python train.py --arch="mlp_mixer" --train_examples=145000 --image_size=48 --crop_scale_min=0.5 --layer_scale_init=0.1 --moe="expert_choice" --patch_size=[6, 6] --num_labels=9 --beta1=0.9 --max_grad_norm=0.5 --magnitude_pruning=0.5 --lr_schedule="step" --warmup_steps=8000 --weight_decay=0.0
Rows from block 3 of a small multi-label image tagger, named by matrix and row number. Rows with one number within an expert belong to one neuron, the router's apart. Each number is 128 + 32 x the weight over its row's rms, rounded and kept within 0 to 255. All counts start at 0. Numbers have three digits each.
Before each expert's rows are labels from the 100 images, of 14976, where the router gives the expert most weight on average: "strongest on" is what is common among them; "peak on" is the class under the peak. Only what is clearly more common there than usual is listed. The data: Sentinel-2 satellite tiles (TerraMesh).
# router: router (model.blocks.3.mlp.router.weight, 32x128), inputs 0-127
# up: expert up (model.blocks.3.mlp.up, 32x128x128), inputs 0-127
# down: expert down (model.blocks.3.mlp.down, 32x128x128, transposed), outputs 0-127

# expert 29
strongest on: snow or ice; main land cover: snow or ice
peak on: snow or ice
router.29:070091154128124159188134162132123117113064181118147092091106151160123138126146134084161068144141092162108134161121139168116118172136133124102116091155086180152148125137140174102147086138118099159141182087153157097121134179144100087164119072083158182108082183161091120159145063154071097138108148076097146164123140147054156102062147169144174141140118167179150125150097138110104144061124
up.0:128154172163128128081147096128130128072069078128128093060128177128128149080140151114181120092128128170171020121128119128162128128128128180128128128246189123076128128128117128125118055023165110128160128128170094099128128128128128128128128128160128128128128152128083155150128190147096128128209106128105128128162128149123196128112106128150129098095104128128128128152128127102128094085191
down.0:128128128128128114044119128128128128069093129128135128128128128128151160137128060187068128128128128128083128128128128097184128128055128128111118128179128144073112147128050138148128179083174128146128128128136128128070111128166128128050128128174128062112128164128095130226179128125147128128090162156128128096128184184204128128128154178104024088128128128124128128128099128078157074128154
up.1:128194128128128128128089174128128055128128128128128128128187064128218128172101128128128101067207152128128128128191128128128073128070128128128128082128128128128149040128120114128103128128128118101128128128128114128040119174128128129128083128128128125209155073128128223094063128128128136196128128128185128128081128128155128125128128128128128128046172193128128128128091128132128128128068
down.1:128128128048128128128081128128112128128089044128128128128160128128128128128128128203128094128070128128117092128065188182128128187075128042139128128119115128128149212128202190102066071150114128128128106128128128128128102128172170128168128128128072176112128115127128128128128205128128128099120128128128128128128071128048128128128214128128163057128128164136180106152128128143105128172156
up.2:202128128128119124128128128138145052204128156128128128128097177128081230100095128075128090062128082202128128128128128128189128088128068128199128153128128128171128129187173128128125128102175128128064128128145076128115182128167128163128128195128128128128107128153128173152128139128085128128128183094211128128128191128128128128157128158128115066128087128188128128128128128128128128089183
down.2:128128205128128128049102134128128238128094128128128128082190128160128128181168128093027161157058128128128128119152128159128128128124128128128087128128135128105128128050128128166128170034188128128171128184171135111128075089090128148128128149128128127116153128128146158168051128128186151092128128128089128076118128128128128128128137128128056128128172128106066128148128128101155071120148
up.3:163128128128128095128128095070128191084128128128128128128128128128128107054163128222074128128120128128181119128095116177105093128128128185128128184079140128099080186128044093091128087105128083057128128128128128162128180128121128128128155128128068026128159128095128128128128170128100191128128128128128128128202109128152157163103076128128128128128161128067155128097055128156171100151178
down.3:168128128128128128128128170163128133128105128116128128203125059128128128100230128182209128128128128128128128128088128128111157171159128128128128128166128211128099128082124082128150084100128128128128205146154128128074175119131128113079145127128130128113128128151060142128181161171128222128128082157182180074128210150160128128128128128128128073055128129128128114093128128128128128128039
up.4:065159128175128128128115107128128163128128110128128185124101128106103128128128128128166128128128128128128128128128201084128128128128072128180215128145119064162139128061128128110034077128128128139128128219088053110081093069128128087128155128190128128080168128128115142128150147166156128128128095128128148121128024128128141171128100090128085128170154188163103128128110093168179190128111
down.4:062128128163137128052128128102128149128089128128128128128128128108128128165058103128128140128128190128128128128110128098128128155125128128079128128128180128027128099183128128160168187128132128128096175128128128128070115084185131128076154097128128102095211157180027102075128128082153181128056140167112184066154093128128089183163107128128128093128128128115163097079086128128128128155128
up.5:128143178183113128128210128128128170143176044172115128154217136128128128173128051128128128095128101128128128128095128128077077147128130128128128173128128128128128128128128128128077178199143128053137114181156076155128105128183128087128128152128128128128172128128145079129111128128128128128128058128100083187128128128128128226128128128128110169128107128100056040162104128128128178177128
down.5:128128065128128128224128077084146145128228128128184128128128128128128116148128083128128128128089128077174128180128174092128128058128162128128128128082128128128128137128128164128112128105079128128084128128128079089128128128128175128124128128148128106128128100128128111128204159062128128150128067189074128112128128106115051086128128128128042104159128128088128168167128128128037216128172
up.6:113128128128128083128128105128082128128170128128128103161128145128093128096106045128128143128188085101128100138128153077128183128192026143128182128128133128128101167128128128119161128128128144128099122105128169210128170128128179128092131128128071128128128214174169041096128128128146128128196128098096128128074128104128128143107128128128187128128185128128128141170128096238087128128058
down.6:132128094191128114128128060128128071128128191128183128128157128128128193114128128044148128128128153066178128156121128066077147128128168128128184128118128128128128128159128128116106128064169128084084144043128107128128144128118128128128111128128087128084063146101128128128138107128128128171128128128185128128158128128177128128128128128128128128093078188180199128042128244162128162077128
up.7:128128128162128160070128128190128050128080128128123128134150128128168148148128128167035128128128204161128128128094159128136100128058200091167128128128128055128128128166128128128064174128128128128128096128092128128071160089096187188128179128152205133128128055128128128128128181157128217158069128128128128109093128144135109077128128128128103128128128128093054128176128185128128128133128
down.7:128128059049128152128128157128128128076128134059128128055128128128093108128128085049128085100095127042128128128128128190128089128128128128128104141128124128128128109062128191128128165201128128212128128128128128128137133128128128128188213093128128148060214128095128100178128128115148128128150100128128128128128058180061128128128128132189182118151128176128128128128161128128117090093128
up.8:214128128128128128078099128166075099128128145227191169192128128128128128093075128128128124128092128128086183150087162128211128128128151090204128128128104048128128128139128167180128140109120147104062133141171038106128128050128128175082124163136128128128073178128079128105128128128128128128104128128128128128128097081128128098093188128089128093128128081153128135107160122128170097128128
down.8:128183128161128128073128089070159128128128128128128128064192128128090128151128128055128128128103128105103128128151141166128128128128128109097174128128162166128123050085021158174128128165197074128128176128128128179166086089128075128128128128172128128089128128174128082128062128102212128128128181128197128128079099153067128128128128128128128128156166128052128115119128128128103058117128
up.9:128068083040128185128181128128128158186128190128171196189148128128128128128120128128088101128128128106090108128128128147154158128128175128115128128128104091128087128181074195104158181081128128102128128128128128153085128128128128074175162128128119159128090162105049128122176067128138104083128162143167128128089067179128128113128069105128128128170164172148154168128077187082171128098167
down.9:128117128183050077089171128128128139092054128118128128128128041128118174205128128127185128135128128128128128191233128090111128079128154128170128208128096128128205099088128089153096128128128122128185149155128102128128128128084128155128048220138110101137103128093128128128128128128128079128128128139128128154119165126128135164128128071128128128096104097188159128095128101159160089128084
up.10:128128128128128053128215130128128164172199128128192128182128148128171126128062055128128153128128128159188109128060176128128111128128054128072128128128128146128128128128128128075161169128174128128070072171128128128170128128172128128141071179104108128128128128174206041128081128128128106128155063128128128128023128128160128128128189128156128136128128128128098089128128128128128128128128
down.10:128128128128128112128067049128128174128128128128255231164156088128128128158128128128159128128149128068098081128129128058128154091113128133184131107128128116128146128178128128128075128140128128128106167128128064101128128112128084080186099128128082128141094147128179128128176128128093128171128094140128128128077100046128128128128128108128156128128128128174128128128176128171128128068237
up.11:128128128128013128128128104165128128128128128162128088134128128128103128128091128138116196128128179128237128128128128128128128128113128128100128086181128128072128128128128128194128185128128155128061061136111175128175084128128079236159128213128100127128128128082128132128064179099128106128205128128128128128175128078128061183128128128128128128127128128073128079128128110090128128153128
down.11:128128184117128044179118128094128214128128128128194050201128128057068128065128128126139128128128128128128128128128104105128128048128162226128128128128128147128128185128128128128128128072243128191128128128202102128128128128192071128147128128136128128128128110128149128110191128128128128151128113128137128128128091128124128128128192128088128128128128128128128108128128128126128128041193

# expert 28
strongest on: bare ground; main land cover: bare ground
peak on: bare ground
router.28:109104152144091127094097106147128118107068181126132126165126092164109178126088175089088100107118188200155156127100107146146065137102124111202154184146160099134127098092193094070082144098169147147160091154139114145116107106102183149144095147143151183143166118183138172060110144122098061102105136112170102104104112139154090103150155104114141063152126179143075114115118135153182137110100
up.0:099128144128128128128108146128061171099128027094117076167146170115128128126152168128155072128125106102144128185128128156128090128128089086128116128128128182173177128128160128128128079128128128105128154128164097128117128170188128128128128109034128171167128180157128137104201095166097138143109174105128144166128128104058128128128162185168207156056069128201128167128090110128128101095128
down.0:066175100128178128128100101098105171056128105128119128128177128128051128128128128128059128136147025128128128128160128170099100139145178164128145128088128128128128128040112128194128128151193128128164128195128128141087110097128097070128095147140058128128128128183171066128098128087145128181194154075165128128128076128089172128128128128128179128128128119128128128128128128084128150061105
up.1:128086190128146128128143144128128128128077088128094128128082128080128064061128128180128128128086160128128128128092128128162097077135128080089061128128128190128128167128128085063128023150128128128177180128180158059171128195128147089093177094142128107128170151107128128166113128064071161099092128128116164128150128128083167183128128156128128128128109162128128128184078128128193144128151
down.1:128128128128128166213096128128128113060117070128128128085128128128078128128128104128128056128187128128047128128128128128105128128128128128109128084059181128128128128121128128199128077128194128171181128157141128118128128128128083071108071225096089128128095128165141040163128196128128128182128128128106128128128128195084128128128171175075160137152120128060128128162124135128168128128085
up.2:128160197128128128128167084083128086128188195128177128128097128163170128073163197068128094128098101163128128203146128128128128115065128186128128158128128046126128197157128128107105185128128121128128156098189128109128128128128153069128124128163068128128096128128128166083128128128128128206128128128152128128128128128128128128128081187081103128169038128182123082128080128162128122072128
down.2:128128131128123128128128128220128174182117128213177134195128128084128128128128203105128139128071128128134128175128156128155087085161221128128124128156128191070128080128128128116128151128128128097075097009094128128128128128161184128080193128128128151128148145128094128128128128162094128078128128128128086090110128155128114085128179128128099150158173113168128128128128128208101128128070
up.3:128128161070042128145105128128128091095128151144142154128128128128128128128157128128092110186167128128174201128128128128128183128154128128128086128128034128128128128121128092128096192128128128176029128109158128101128117145088128128107128128086089171128107128119128128148128093076071074017128128184128128207128128128064128140150086124128103090128204138149096153101128111101099055128128
down.3:188128201128194128128128128091128128077128211103134128188128128128128146128128128128077128098188128128128076128171128187128185128128128128128193070128181128128078128128128177128128144102128128128160128128128065078128128135181128128128048128072128128128060128128128057128128128128097170120128148092128102181097128128128128128128128128128242081128199095046128128128119128095128128128128
up.4:194128122128100128108057065098128180128079128169119191128078175128128186084158186128128164104128136128128164128128128128226158070106128128128128128185128128128128128123079088179128106128128128128128128128128104128183082128128201157128100128128068128096128205128128128034128073128128128128157128128083128171155063128077128128108153142085206128099128128128106176128128158089128128128117
down.4:169072128100073170128199128128080237150072128172164096155128128076035128128068158088128165187105128083128128199128096097171167088128128081128128095139157128128128128174128128128121128128077123128091128128076147128201128128128218128083128163128150128129089128128158170175128128128110128128128087128128149128107128128102128087090145078128128170176150128187138144128093128128128128128128
up.5:158061128088128128128070128128128090105128060128119128126162163081130098128189180128128140169125128128161133128079087128128128128128128158170054055152083128128128128074128096122128189128048165088123086128050181170128128128128147179136150128061128128128128128128128048128128128114128081128128128119046128128128128065128200128128128128128128128128128051128129178128128128128128128218128
down.5:128102221072128128128128115128128128179200090158177129112128128128130128128163128128157128065175128182128128128119151128128139128128128128079048101128152063128128162076136128169128143069128128128146128181073128202049128128111128128128128128072195128128158167137128028114128073128189116128119138185107128128184128128128128134067158168179128128134103125128051128143128128128128128169128
up.6:128128128128058175101128036128139168128128128187127170095092128153088128128148225128128128128133145179128194099128089128128128096128193177128128070093128078128148102125128128083051128128063197130128027189154128128174107128128128128128128183128111128128158128128128128128128063093128072096128128175128128163169128128079079128128128129058128110128128150090128128097128133128171128128128
down.6:169054128072128190128196179128128233232128128128210061202128141128128128155089128128128186128128110128093128225128128128134128097128128090058128128128128116128096128204128128128148152128128128118128128138099128129128128184171191128128146128128128128128162128128128098105150128148128128087128071128128128128098128128148128076128159067142128128122128128128128147128128128145024128128128
up.7:150099128128065128128128117064103128128128150128196128128128099064128191101081166128128128052098143128128128131128096174128096202183105128128128128161128128112199183179159128128148189128194128084096128128128112128161128171177184154128128128188128173128096093128128158155128100010178141101155149128113170128128087150045091129128128128178128128128128128128143113075150128130160122128128
down.7:070128128181172103083128147128128128128118128160147128141128095128128128159154041182120139159054088152128128155128092059103128088075128128165128065152149128051190136128128128128109174128128174196118128108128152088128143091194154128128108128128154128128128134191128165128166162145128091144128128128081086133195128110184121128108128105128061227128100095128128141090128128128064186099128
up.8:128128093190103128107128255140126060128095128128128128038179128128128128128061128128128128083064180128094122128128128128081128207128128084179128096128128128152128073074180128128128046128118165128165061087163121136176128128085128128111198128128128108135128128128128128128128128150094128128097128058128128154074128128107177080173118105128128128128070091128150128128128128128128128128128
down.8:128128171128040128128128128128128111131192112128147128128068128182128128145168128128194128175128064165128128128196128117128128109087143085092089178128189128143128130050128094128192129171128099128150128164128179128128128195164128165096128128082128087128128111168128068098128159128169097128112127180073127128161128128162097128083128178128128255081128107151164128128128128128090141148145
up.9:148153142128167092074164128128050128109128107128091067128128128158175156128158147039116061085128083128128128128128128139108187128106128128110058122128128156103168128214128109128115129128143101154128183105176135066128111091168123128128128128025114128158046212128128115128139128128107128128147177141128128181128178097128128100128128208172128151158092079128134128141128096128111078128150
down.9:128174128072212118115203134128148145128128116128128128234128128096128128128162128067128087128232128089110128176128128095128156128195209167128161128128116128128111074091180112148128128153169128128163165183063128163123125128092128128128116139128139128128074128128136085128052128128199128128128128128128166128185128086128128128103128166128128155160102128057128151128097128128128192082128
up.10:128149128108128128128154128111128055128145066128128115128128177128169197176181193128103093032128147170128128096107128128178128128128128251128128128128128128128179173128128128128162128141128099193128128066110128128089170128128128096128128238128128062077128128070128128164128167087147128169179128128171128086160145128155186128108128128128128128157086086148128163128128128137128082103128
down.10:118128209040118128128110093128128157176102070128128183084077158128128128158140142148128150128128137128128128067142142128128081128128128128058170115128128102128202132081158182212115204128128128128128058128128128128128128128119068128128069165128128128128123151182128106128128117141128097128128105194149128068128128111121184056128128128170168083128128128128128128157154128219128128106045
up.11:128111076062128168129128128085050152136128137092214128128055087100128128128128151128128128128128128128192128189128128159146102128101061128128128135128078122089128186158085064128128101128166128128128215167142128128128128128150140154128102121155128128154157158099128128128199104086128223206119128180128151128162128128128048110098128171128155128056157165128128108097128128128128128191128
down.11:114128128128128216084163066128090128075128126155128164138128082128128128126128128128128175166001128128128163128128128154184128128119082160138160087163128177095128167128059192128128128128128184128128084128128128147128128037128128128067128128128128128128098190128073166128128081128071097128125152121128128161128128128147128144125128083128128174141128181212112180074067162128128163128128

# expert 12
strongest on: snow or ice; main land cover: snow or ice
peak on: snow or ice
router.12:098202151124055114116187139138188111110161149206152105105151116147110178160082157126133154102112101175122166117119141126128156126080128102180172073107097120093151109141173089115148130074201156158065066110134148117179114135086112172142122166109092088136105124107167130153050166131140136050189141142101147125081147114165117169103123132105105112151105109128130133134132133115107089164178
up.0:190128128053177128156128128128128128095128157128144128152114106128135128128128128128068128128128128128128085111188128193146128128152128105128128161069128095091067208164128081128143128128128142128128175106128128128162128178128135128027179144128174149128108128119128081148128098042128168128128162184106128128128050083149128128158065128128084128064190128097148183063176113128150128196128
down.0:138128159128128068092128128083109169128128128125128179128128128174116128097100108128032128156128128128175107072128120128110149077104128142128128183128216173128128198147088128105128076064148128128128142151128067128128081101152128069128059160128075163128138128068212128128150052109114166128152081128192103128180094128128128128088128153104128106128128128134128194090128155128167128071150
up.1:128106128105128079255128147113121133128128213128128128128184128154176128128135128128128128128183128108174128128128128128045057161128096137141128108112128114128128128094141128059169090128128090128111168128128128096128157128249163128128128107058157128128133077128176128176060128128128200128128098093128175083105128128128128128136172128128167128128093201128087128103128128137144128128154
down.1:128128128129141128128097092067088128128128128107128168128109189128128128097128128065048112128210128128128163064128128128128105087086070128128207161103138128128128128128128174128089128181128128128128078205128128143125128077142128120128062123128128128093138096109205128106092128070192166131184128128184153156197107128159128054083128207159128128128182170128128128162128128128152128085128
up.2:128128128128128128128180058128109128128128128124128128190128168128173128128101128096097128128146128179128128135128128043093128063087166164128128128057128082128128128128063128128128128128206128128103126128149128097128177128128128093160067090128048091128102128047140159128128177128128204198128128214132061128103128095215128189137128128088133128128124140066112086128156128128155128128128
down.2:128128128058127128078128128082128114128107107128171093128128111128128153075052202128205128128128128128037128128128084128128026128199128022128202115128145162128128128128128128088128128128128093058128128128128128216128191128128128073128128128128128128128128128128128128143128128056128170096155128128128128128102128128128128171128128128128128128180205171163088164128128128167176128117128
up.3:143128190120046114128093128128128123075128102128128106091128085147128128138155204128131140128087128128137172128128179128128146080068128217140065128144128073097128159128145128128087128128066145128142048128185128119128153056142077128168128165128005128128114128128164152128185178127127049069128139156128132162128128103128128172128128128153158128128099128095128128128128180128122068128128
down.3:128128074080160100128155128183172128161128128151128128194128128128149128228128102158128190121136186128128036128128150091128128178153128128128128086207094128128128114128128128128128128128128128125086128093180128084090128192201184148071128128128128128128166124154097152128181190170095098153073195077063128109083155128128120128128145098128128099162086128128128114071128104128075116128095
up.4:128128064056128102161128145128128117158128064154128186102128128128128128177128074178163128128176128100064180196128120128149086128177117128128128114082070144160128071147128128128128128128069128128212150128044171128100154176128128092159206128097128068128109128128128086128117050121128098104128128105092128091128128128128188194100128128075128128128128128174168134128128163167128134166169
down.4:099188128089128140091102128128128149128110128153213080069128062075109128128160128128095128128128181056137128128128132155128143128108171153000120128163128128187128164158128096128128069126067059177128131128128128128128050128079128128152102128153142161128128128087128110128128128128128137179128128090128038191128128160128128170128128128128128102150128128128078088158105128171092128128053
up.5:175088128074128128086128128128153128128128198128128199128124109114128128128121092128079080128091189128128048099172128165144128094139199047147128186105128076128082128128128102128092128128128173085128128128128091128128099128128128138095143156126207187150142118091069162117105099093128208097128160164151128128094125128159105096184074116128054092128143128128107167111184128178146111179128
down.5:141070166163128112094128167154109128128089128128128106128128128084079128128174128128000128128128128156082092153128128169107128069115098105153096128089213128097161183071128128105092103084148128128188190129140089128153161128128112128128054096128116128128156128128128128120140128182163162131089128128188128128128091128128128041128157156108128128107128148128140194083153155075182128070126
up.6:128148056083128165128172148143087128144128111107158128143138128107128128128128099158128128128128085049077105128083087128146104170147069081128128128128074128128091128161080128128143128128149166125111183098034186155128140145082128098128247128079170082052128148109097042156128081107148171128128128128078173089128128141128155128135113128128095128128128128100187147128181158136128128156154
down.6:128128128128128128140121107069092128122128187160223097057177090128092150086128128091128128128128173068135128128128092151128181128162186151056076140128156126182071164128132108092128069061082128174128129088083109095185128128096128128150156128154143128117128144066132186176136087125129128128125128128128037128128057128147128132128128141077128086177128176128128128083128128176128128090128
up.7:096128128146128128128138128128128128174128128128128095176037128128110082128094128128128128117128154136081128128107128128128128184128128006128128128202166128128164159128152079128128090128129128045138128128103108158050113128128155107068064091128128202128128189128128153128128128161128196128128128075151102193098128177128128086128128128122134128128163128205128164140054071159189128160128
down.7:128164128094128072128114083094128149082128052128081093128128051128128128095160128078128099128136169128128151128124163156128128076128128210128200128095142160128128128145128128128039128128158128128190085162128222114128128057087128128128128128128101128128075108151128176110128113128128128128128104208128113128128128128105128128128094150128128210087209099214128120158128088133162128083107
up.8:186085179150128128128128128152128085128128128128128128120160128128128128128069105097128108064128138128171128063128128172128128128128128060128128128128174128114196128090185080128086128128160105128134128128173128128128128093156128181086163128144175223128152128128128177102095128128128233128128128128158128161101051151085128085160105170181128094128128183094010128128159167128128128128084
down.8:128128128128128128128128104144128223152128119128128128128128080065106128155222112140128128128128231153078026128186128128128128128128128128128128149128128128128128128128128157157132128128154145146128164128164108104128158146128128206128076046092128128128128128128123178128128174204128033128071203155128128128128128128128067128128137107125172201128116128118208087094140128128158128128128
up.9:083128022128070128128183155173128128132202128104128107124128128128062096141113090103173128171094091070128128102087128128128157194097128051128128128128128184128136128128132155128128051128128128128094104128128128227158128128107083128128163102056128109140128128128128096156077057154184128097128090128077128128128159128128144123128128128128153203074170128176129128186128128128128128128165
down.9:128169179128128128128094128059128146128128128128128102087146059115128128201128128128081149128128165088128069183058128096111133128160191204128033128128143128166095127190128096154128128128088128151128212128128128112204128128128128157151167190128128128128128128166098131128169122178128083128128142128128094128128180146158100156128128113053128128144128117128128041088128066158073128128097
up.10:144128211128128102128143054128128128108128128128157128164128097207128128109075092128061161106128128128111159064128089124128174050091073209128072162128128153128120193128096128163158128104128087128128128128128144101120150128184118127050102128160036128128085128081156101128128128128160169128164104128128128167122128128112139140138128128095113164109128167073155105128046128114110052110164
down.10:128128128128128128107178078085128160081079128125112128173089128128128128084059179128191126128128128128128128144128082128128054175128128128128179081165166215128082128128128164128142061156128075068128128128181128214058128187155128128072128128093158128153128122128128128101089128057152106095128197106128128093128128109122107128128128106128128128128128220128128144128095128128145102128044
up.11:128128072075153167128128163128128128128150128128133139128128128102128128112138128150106128161100128052095103156128092128133101178153128066128128128090095128102062128128128100128150135128152153128093172104040128181168128128106137128128255107128174128057128162109128070177104103107160162107138180128082153069128128105128165128128068103128074128128142159128161195074177164128128128161151
down.11:128128219128162128147128128073094128109128128133182102093168090128089128128125141109128128128168151061128110120118109142128183128158149171053094155090173119183078167176149091097128089046103128152128162107084083128167128092128128077128128128161128121120206128100149166184128089128126128128142081128201060167118079128133128128136128160057076093153128165165128128085128128128128128082161

# expert 21
strongest on: snow or ice; main land cover: snow or ice
peak on: snow or ice
router.21:218147122106170169136096130134092150105143126170149157094158129147131147146157124154143155147153127145090155140161136068127168095148126096133094060107129114134055099060130161182171093084093088169142182153104129088106127056128192111072138139148122108132108101119098184165155135057133149160175113141116091159108059179157104097149120112085134123147172126138124087077105138068128122127132
up.0:151086128128128128165188128085128128185171128155128094096128128128081057166128128128128146128128128128128128147057128128078069234128173128080128097109088128230128128128128128128171128106128128193156110037070128206145126128123128128128213128128085110149128128128079128128146128128144128128128128133128088146080098162128128128128054128128128128128128165128075087169128128128049108128128
down.0:128128068128020128187128128070150178170128097157128128128113128128128095128076128128091151128128121101143143128128128090103128092177170128128111086160128183085151138128103128128176128142149128128128067128128128145128128128130128101185092128198128138187067127163128119190163087128206086128095051128070101128085128128214110092181128128128153128106128089038128144128179124128128128128128
up.1:128179087128128177093128169128128128180128197129098128128085091128128032128125128211120177092128100128128086128112128128112094233128147128128202128089091128110128128159128128138167128128128128141128128047128158212162154106128128189164194128151153108128149189108153089128128128128145091143157100153128141062128196090128078128128062101126092128128118128118128150154105128128074128128128
down.1:128128128210095166148128177084154128138103141158128128088099173055128154128073169128061128128128128128128128053202128170128208128128133088128157077046155128099128128101128155128128156162096128128128082128058128128128128104117128159128128197128082150128113128128128112209094101128128052128084057095096073128173128105095128128191128087128170128128128128091128128128154128152143147141158
up.2:108138128128128171097128128165060128128128128067106157211143128128101171122206128149128093128128153169128128128128141128128128128128128177139082128099128132024157128131128128092128128107128128144128117128130100128159128087128171128128102128088128128043128206077128128107128128128129128128128128208061089086190128128174094171128182128128175096217128089040109128128151196170126128128128
down.2:169072128082128153149128128135128128080128128080188128128127049128128128128128128128158128128128156128076128080119121128128128128128087147128059128145128128128113220128128128128137128081072128190088128128167128068128086183188155128035140128195062054063097129128097128158242192128128128128128128091076128128128128128173128105128128128128175162128128128128128128115128166082128128128128
up.3:099128067128128128074112128174128128108184128159128178128128184106128063198128128164179128128161128088128128099039128128128128177191101128111143128197128128085145128128184111089086128103128128075032066128128128128128199128128128128128128128128128111073128128168128048128128128128111075128128128128075128128121178128091181146059128128128147128178128128151128133158128128128128182077195
down.3:225088128184112113031128128024102128128086128133128157128128128128120164185128128091086128128191113128128110128128128128128128166128075128122128145128128128142128128144073128128148155132147114180128128182128128128128128023128114128128151186128067128128116128128112161060128128128193094090195128128128128128128128128137128128128125128162128047128155151161128053083128035128128095128090
up.4:082128128128128128067155128056216128128128187139128128128128128128173128128014155128128128174098095100069171128062128160128124128190176140073128084128128208184184128128160148128128128128082128166128173090147180128128128156217128128128184182178128128128128128078128133162128128143100128128128128074128151128128128175099078128111170128128128128159105128128160128073128114128093128094110
down.4:200065128128101128128062128088090128128121128150101128087128128128128141128115128102174128128128105128185128128111069132102128089128190128159076081156128186188128128128088078128187128098128128128146128128102128128130128106128128128099128166128059101214104128054185226168156128055128153128128128128180128128171128128165128074056128181128143128128122115081128128090128128128128162057160
up.5:044082165164128072128098128178128128128032118128079099128107173128128157143128128128155054128128128145128128134185128128181142128089089128128128128174137128095128057108128128124128128157095090032099138128112128128111128147158177078078128128128182128210128114195128138085065128156105145089109175091170128128128128095110128128128148186128128128128128128214143176128109166128158128078128
down.5:128128128174128096114182128128162084108128128128128102104128077091128128135128086079128128075128128059128163128181142156153192128128128128053138207078081100107128098128128128128142109194128045128128128095128128128145052142128128128172128128128110172110127128082175095092100128128123049128156178128193155191167128173084128071144096152128174128128177128188128128092094128128128128103192
up.6:099128102128120128083128134128128116158128128079165128142065210087070164092128128128104071137121128128128199171128128128180159128104128092128128128128195128128128157128066178128128162213133041113128128098128096128128090135219128128128128128128122187128184152128128096128128128080077164128038128128128052088128101091128128128128128174128128105128133111128073128133201181128170128128128
down.6:128128128128128126117128111128128096082128037128036148128128135128128128128128128029128079128175127070128142128128109171128100128081128213128128226128128161184123128128128128128128053128128128128060143128108079128128128079128128128159185053128128128128182128145133080156089128128128128128091128185201190128079128128081160116090139128166166140144128147099128128192128128128128071128132
up.7:111164034128128128130215155060128128110197128155157143090146089113133138104128104105128128128128062080096128128165099128076034162128128128074169128086128200194118090128128128128161163128128128161128128128087128186113128151128128128106183128128128158128128128152205128128128065128168131128128128128095154154073116128101128128157128128182182168128100128061128128128185069128094128173128
down.7:128128127083070157128080128128154198180128097128079090128071119133128109128088082188090162189171097128128128128078109128128128128128128128132098088201128187080128128128115128139146177132156128035128128128089128179118196128128040119163128128128110138128128128128128128128128128128196196128077075044135146128128198128190128078094128128128128128094128075114175128128128128102128128112128
up.8:045084128159128064128128128112229160180049128128054079111096184128127068128137072123116078128083121128128156075128101128128128128128128128090128128128128156128128103128128101142101128128128128128187081128128152128128104214128116128128216143167123188177142128132115128123047095128138128128128092128159159128192128128073051128128128128128128179098128136128128128128144128179098130085114
down.8:128128100156114206128109164013128128128128118156076071116128099145167128087128128072116150128062128128194156128163128128128128166128228149128128128128067128128128128128082128128117089128194128128128150120128128183156128171128128128140128049223128180128128128128128148128099065128128128128128108128165171061128120119128128128122059128080128128092128128151128128101128090142128173047164
up.9:133195128050059157128169128139139155204128128128128128208128128128128128157128197082128128128128128141128128128128128095128128128128206195058128128106080104128128068128128128128128193115095128128128054084110133128128128128128128198128096209191071128128098128128102128128168128128128026128128180128128128128152077103052128128167090128169128128128147128128116093128145128128090128128085
down.9:128079157128128128128128128072128128128025128128128128048096128128112128204074128149128159128128095152128108128090098128128164128101172225143128082208128128117128207128098128133128128049128128128128128098128128128118125090128128172128128128128115128211128134128128128148225128049128163148128095128128128128128128077160063128128066128067110062128128128128128086128128128193128128128128
up.10:128128128128128128088095175062128128128128154128128128098128128066128128091103128128128128161072128128160110141128195128128076164189237128116128131128128082217128128128071128128128128128174195128101128145081151150128198128128147128128165128128137066201154128082128128128133149128128128106128128128158222109128050128188149128159074128173038153128128128128168128128128128088128110128176
down.10:128153128128128095128128089097090128211088128133114128103122128128128151128128128128128085128128097128128128140128128128069128128170169128159128123128128087128165128123172128070128128065128102114160074065101098128223164051128074128128095099128068089179128128183169138223128080093128128128103193172164152183128128078128058128128128090118128128128128128128153161074129128178044158128128
up.11:167128157128071128128128154087194169128105128128152128128128128128204128119128128005128025128128118128128128128128092128095091090128128128097100162092128128128165128129208128128044128128128128128153160112128116128088128128128075131114128174090128174128125176189212128128148162128128128144089166128128128139161128143081128097128128088163123167187066097119128093075130128179128094159068
down.11:052127183087128152122128128128128128164128128128128128164128128128128163074128097152135128128095128132120128175097097079128128128100235151128069067128128128089122128139121128177128119066128128099128145094128128128088128128128045128128128078128128175181128128133128133128201128128104201139052128128128151128128225128193095105065056154092128101060071128128128128128160128191128128128128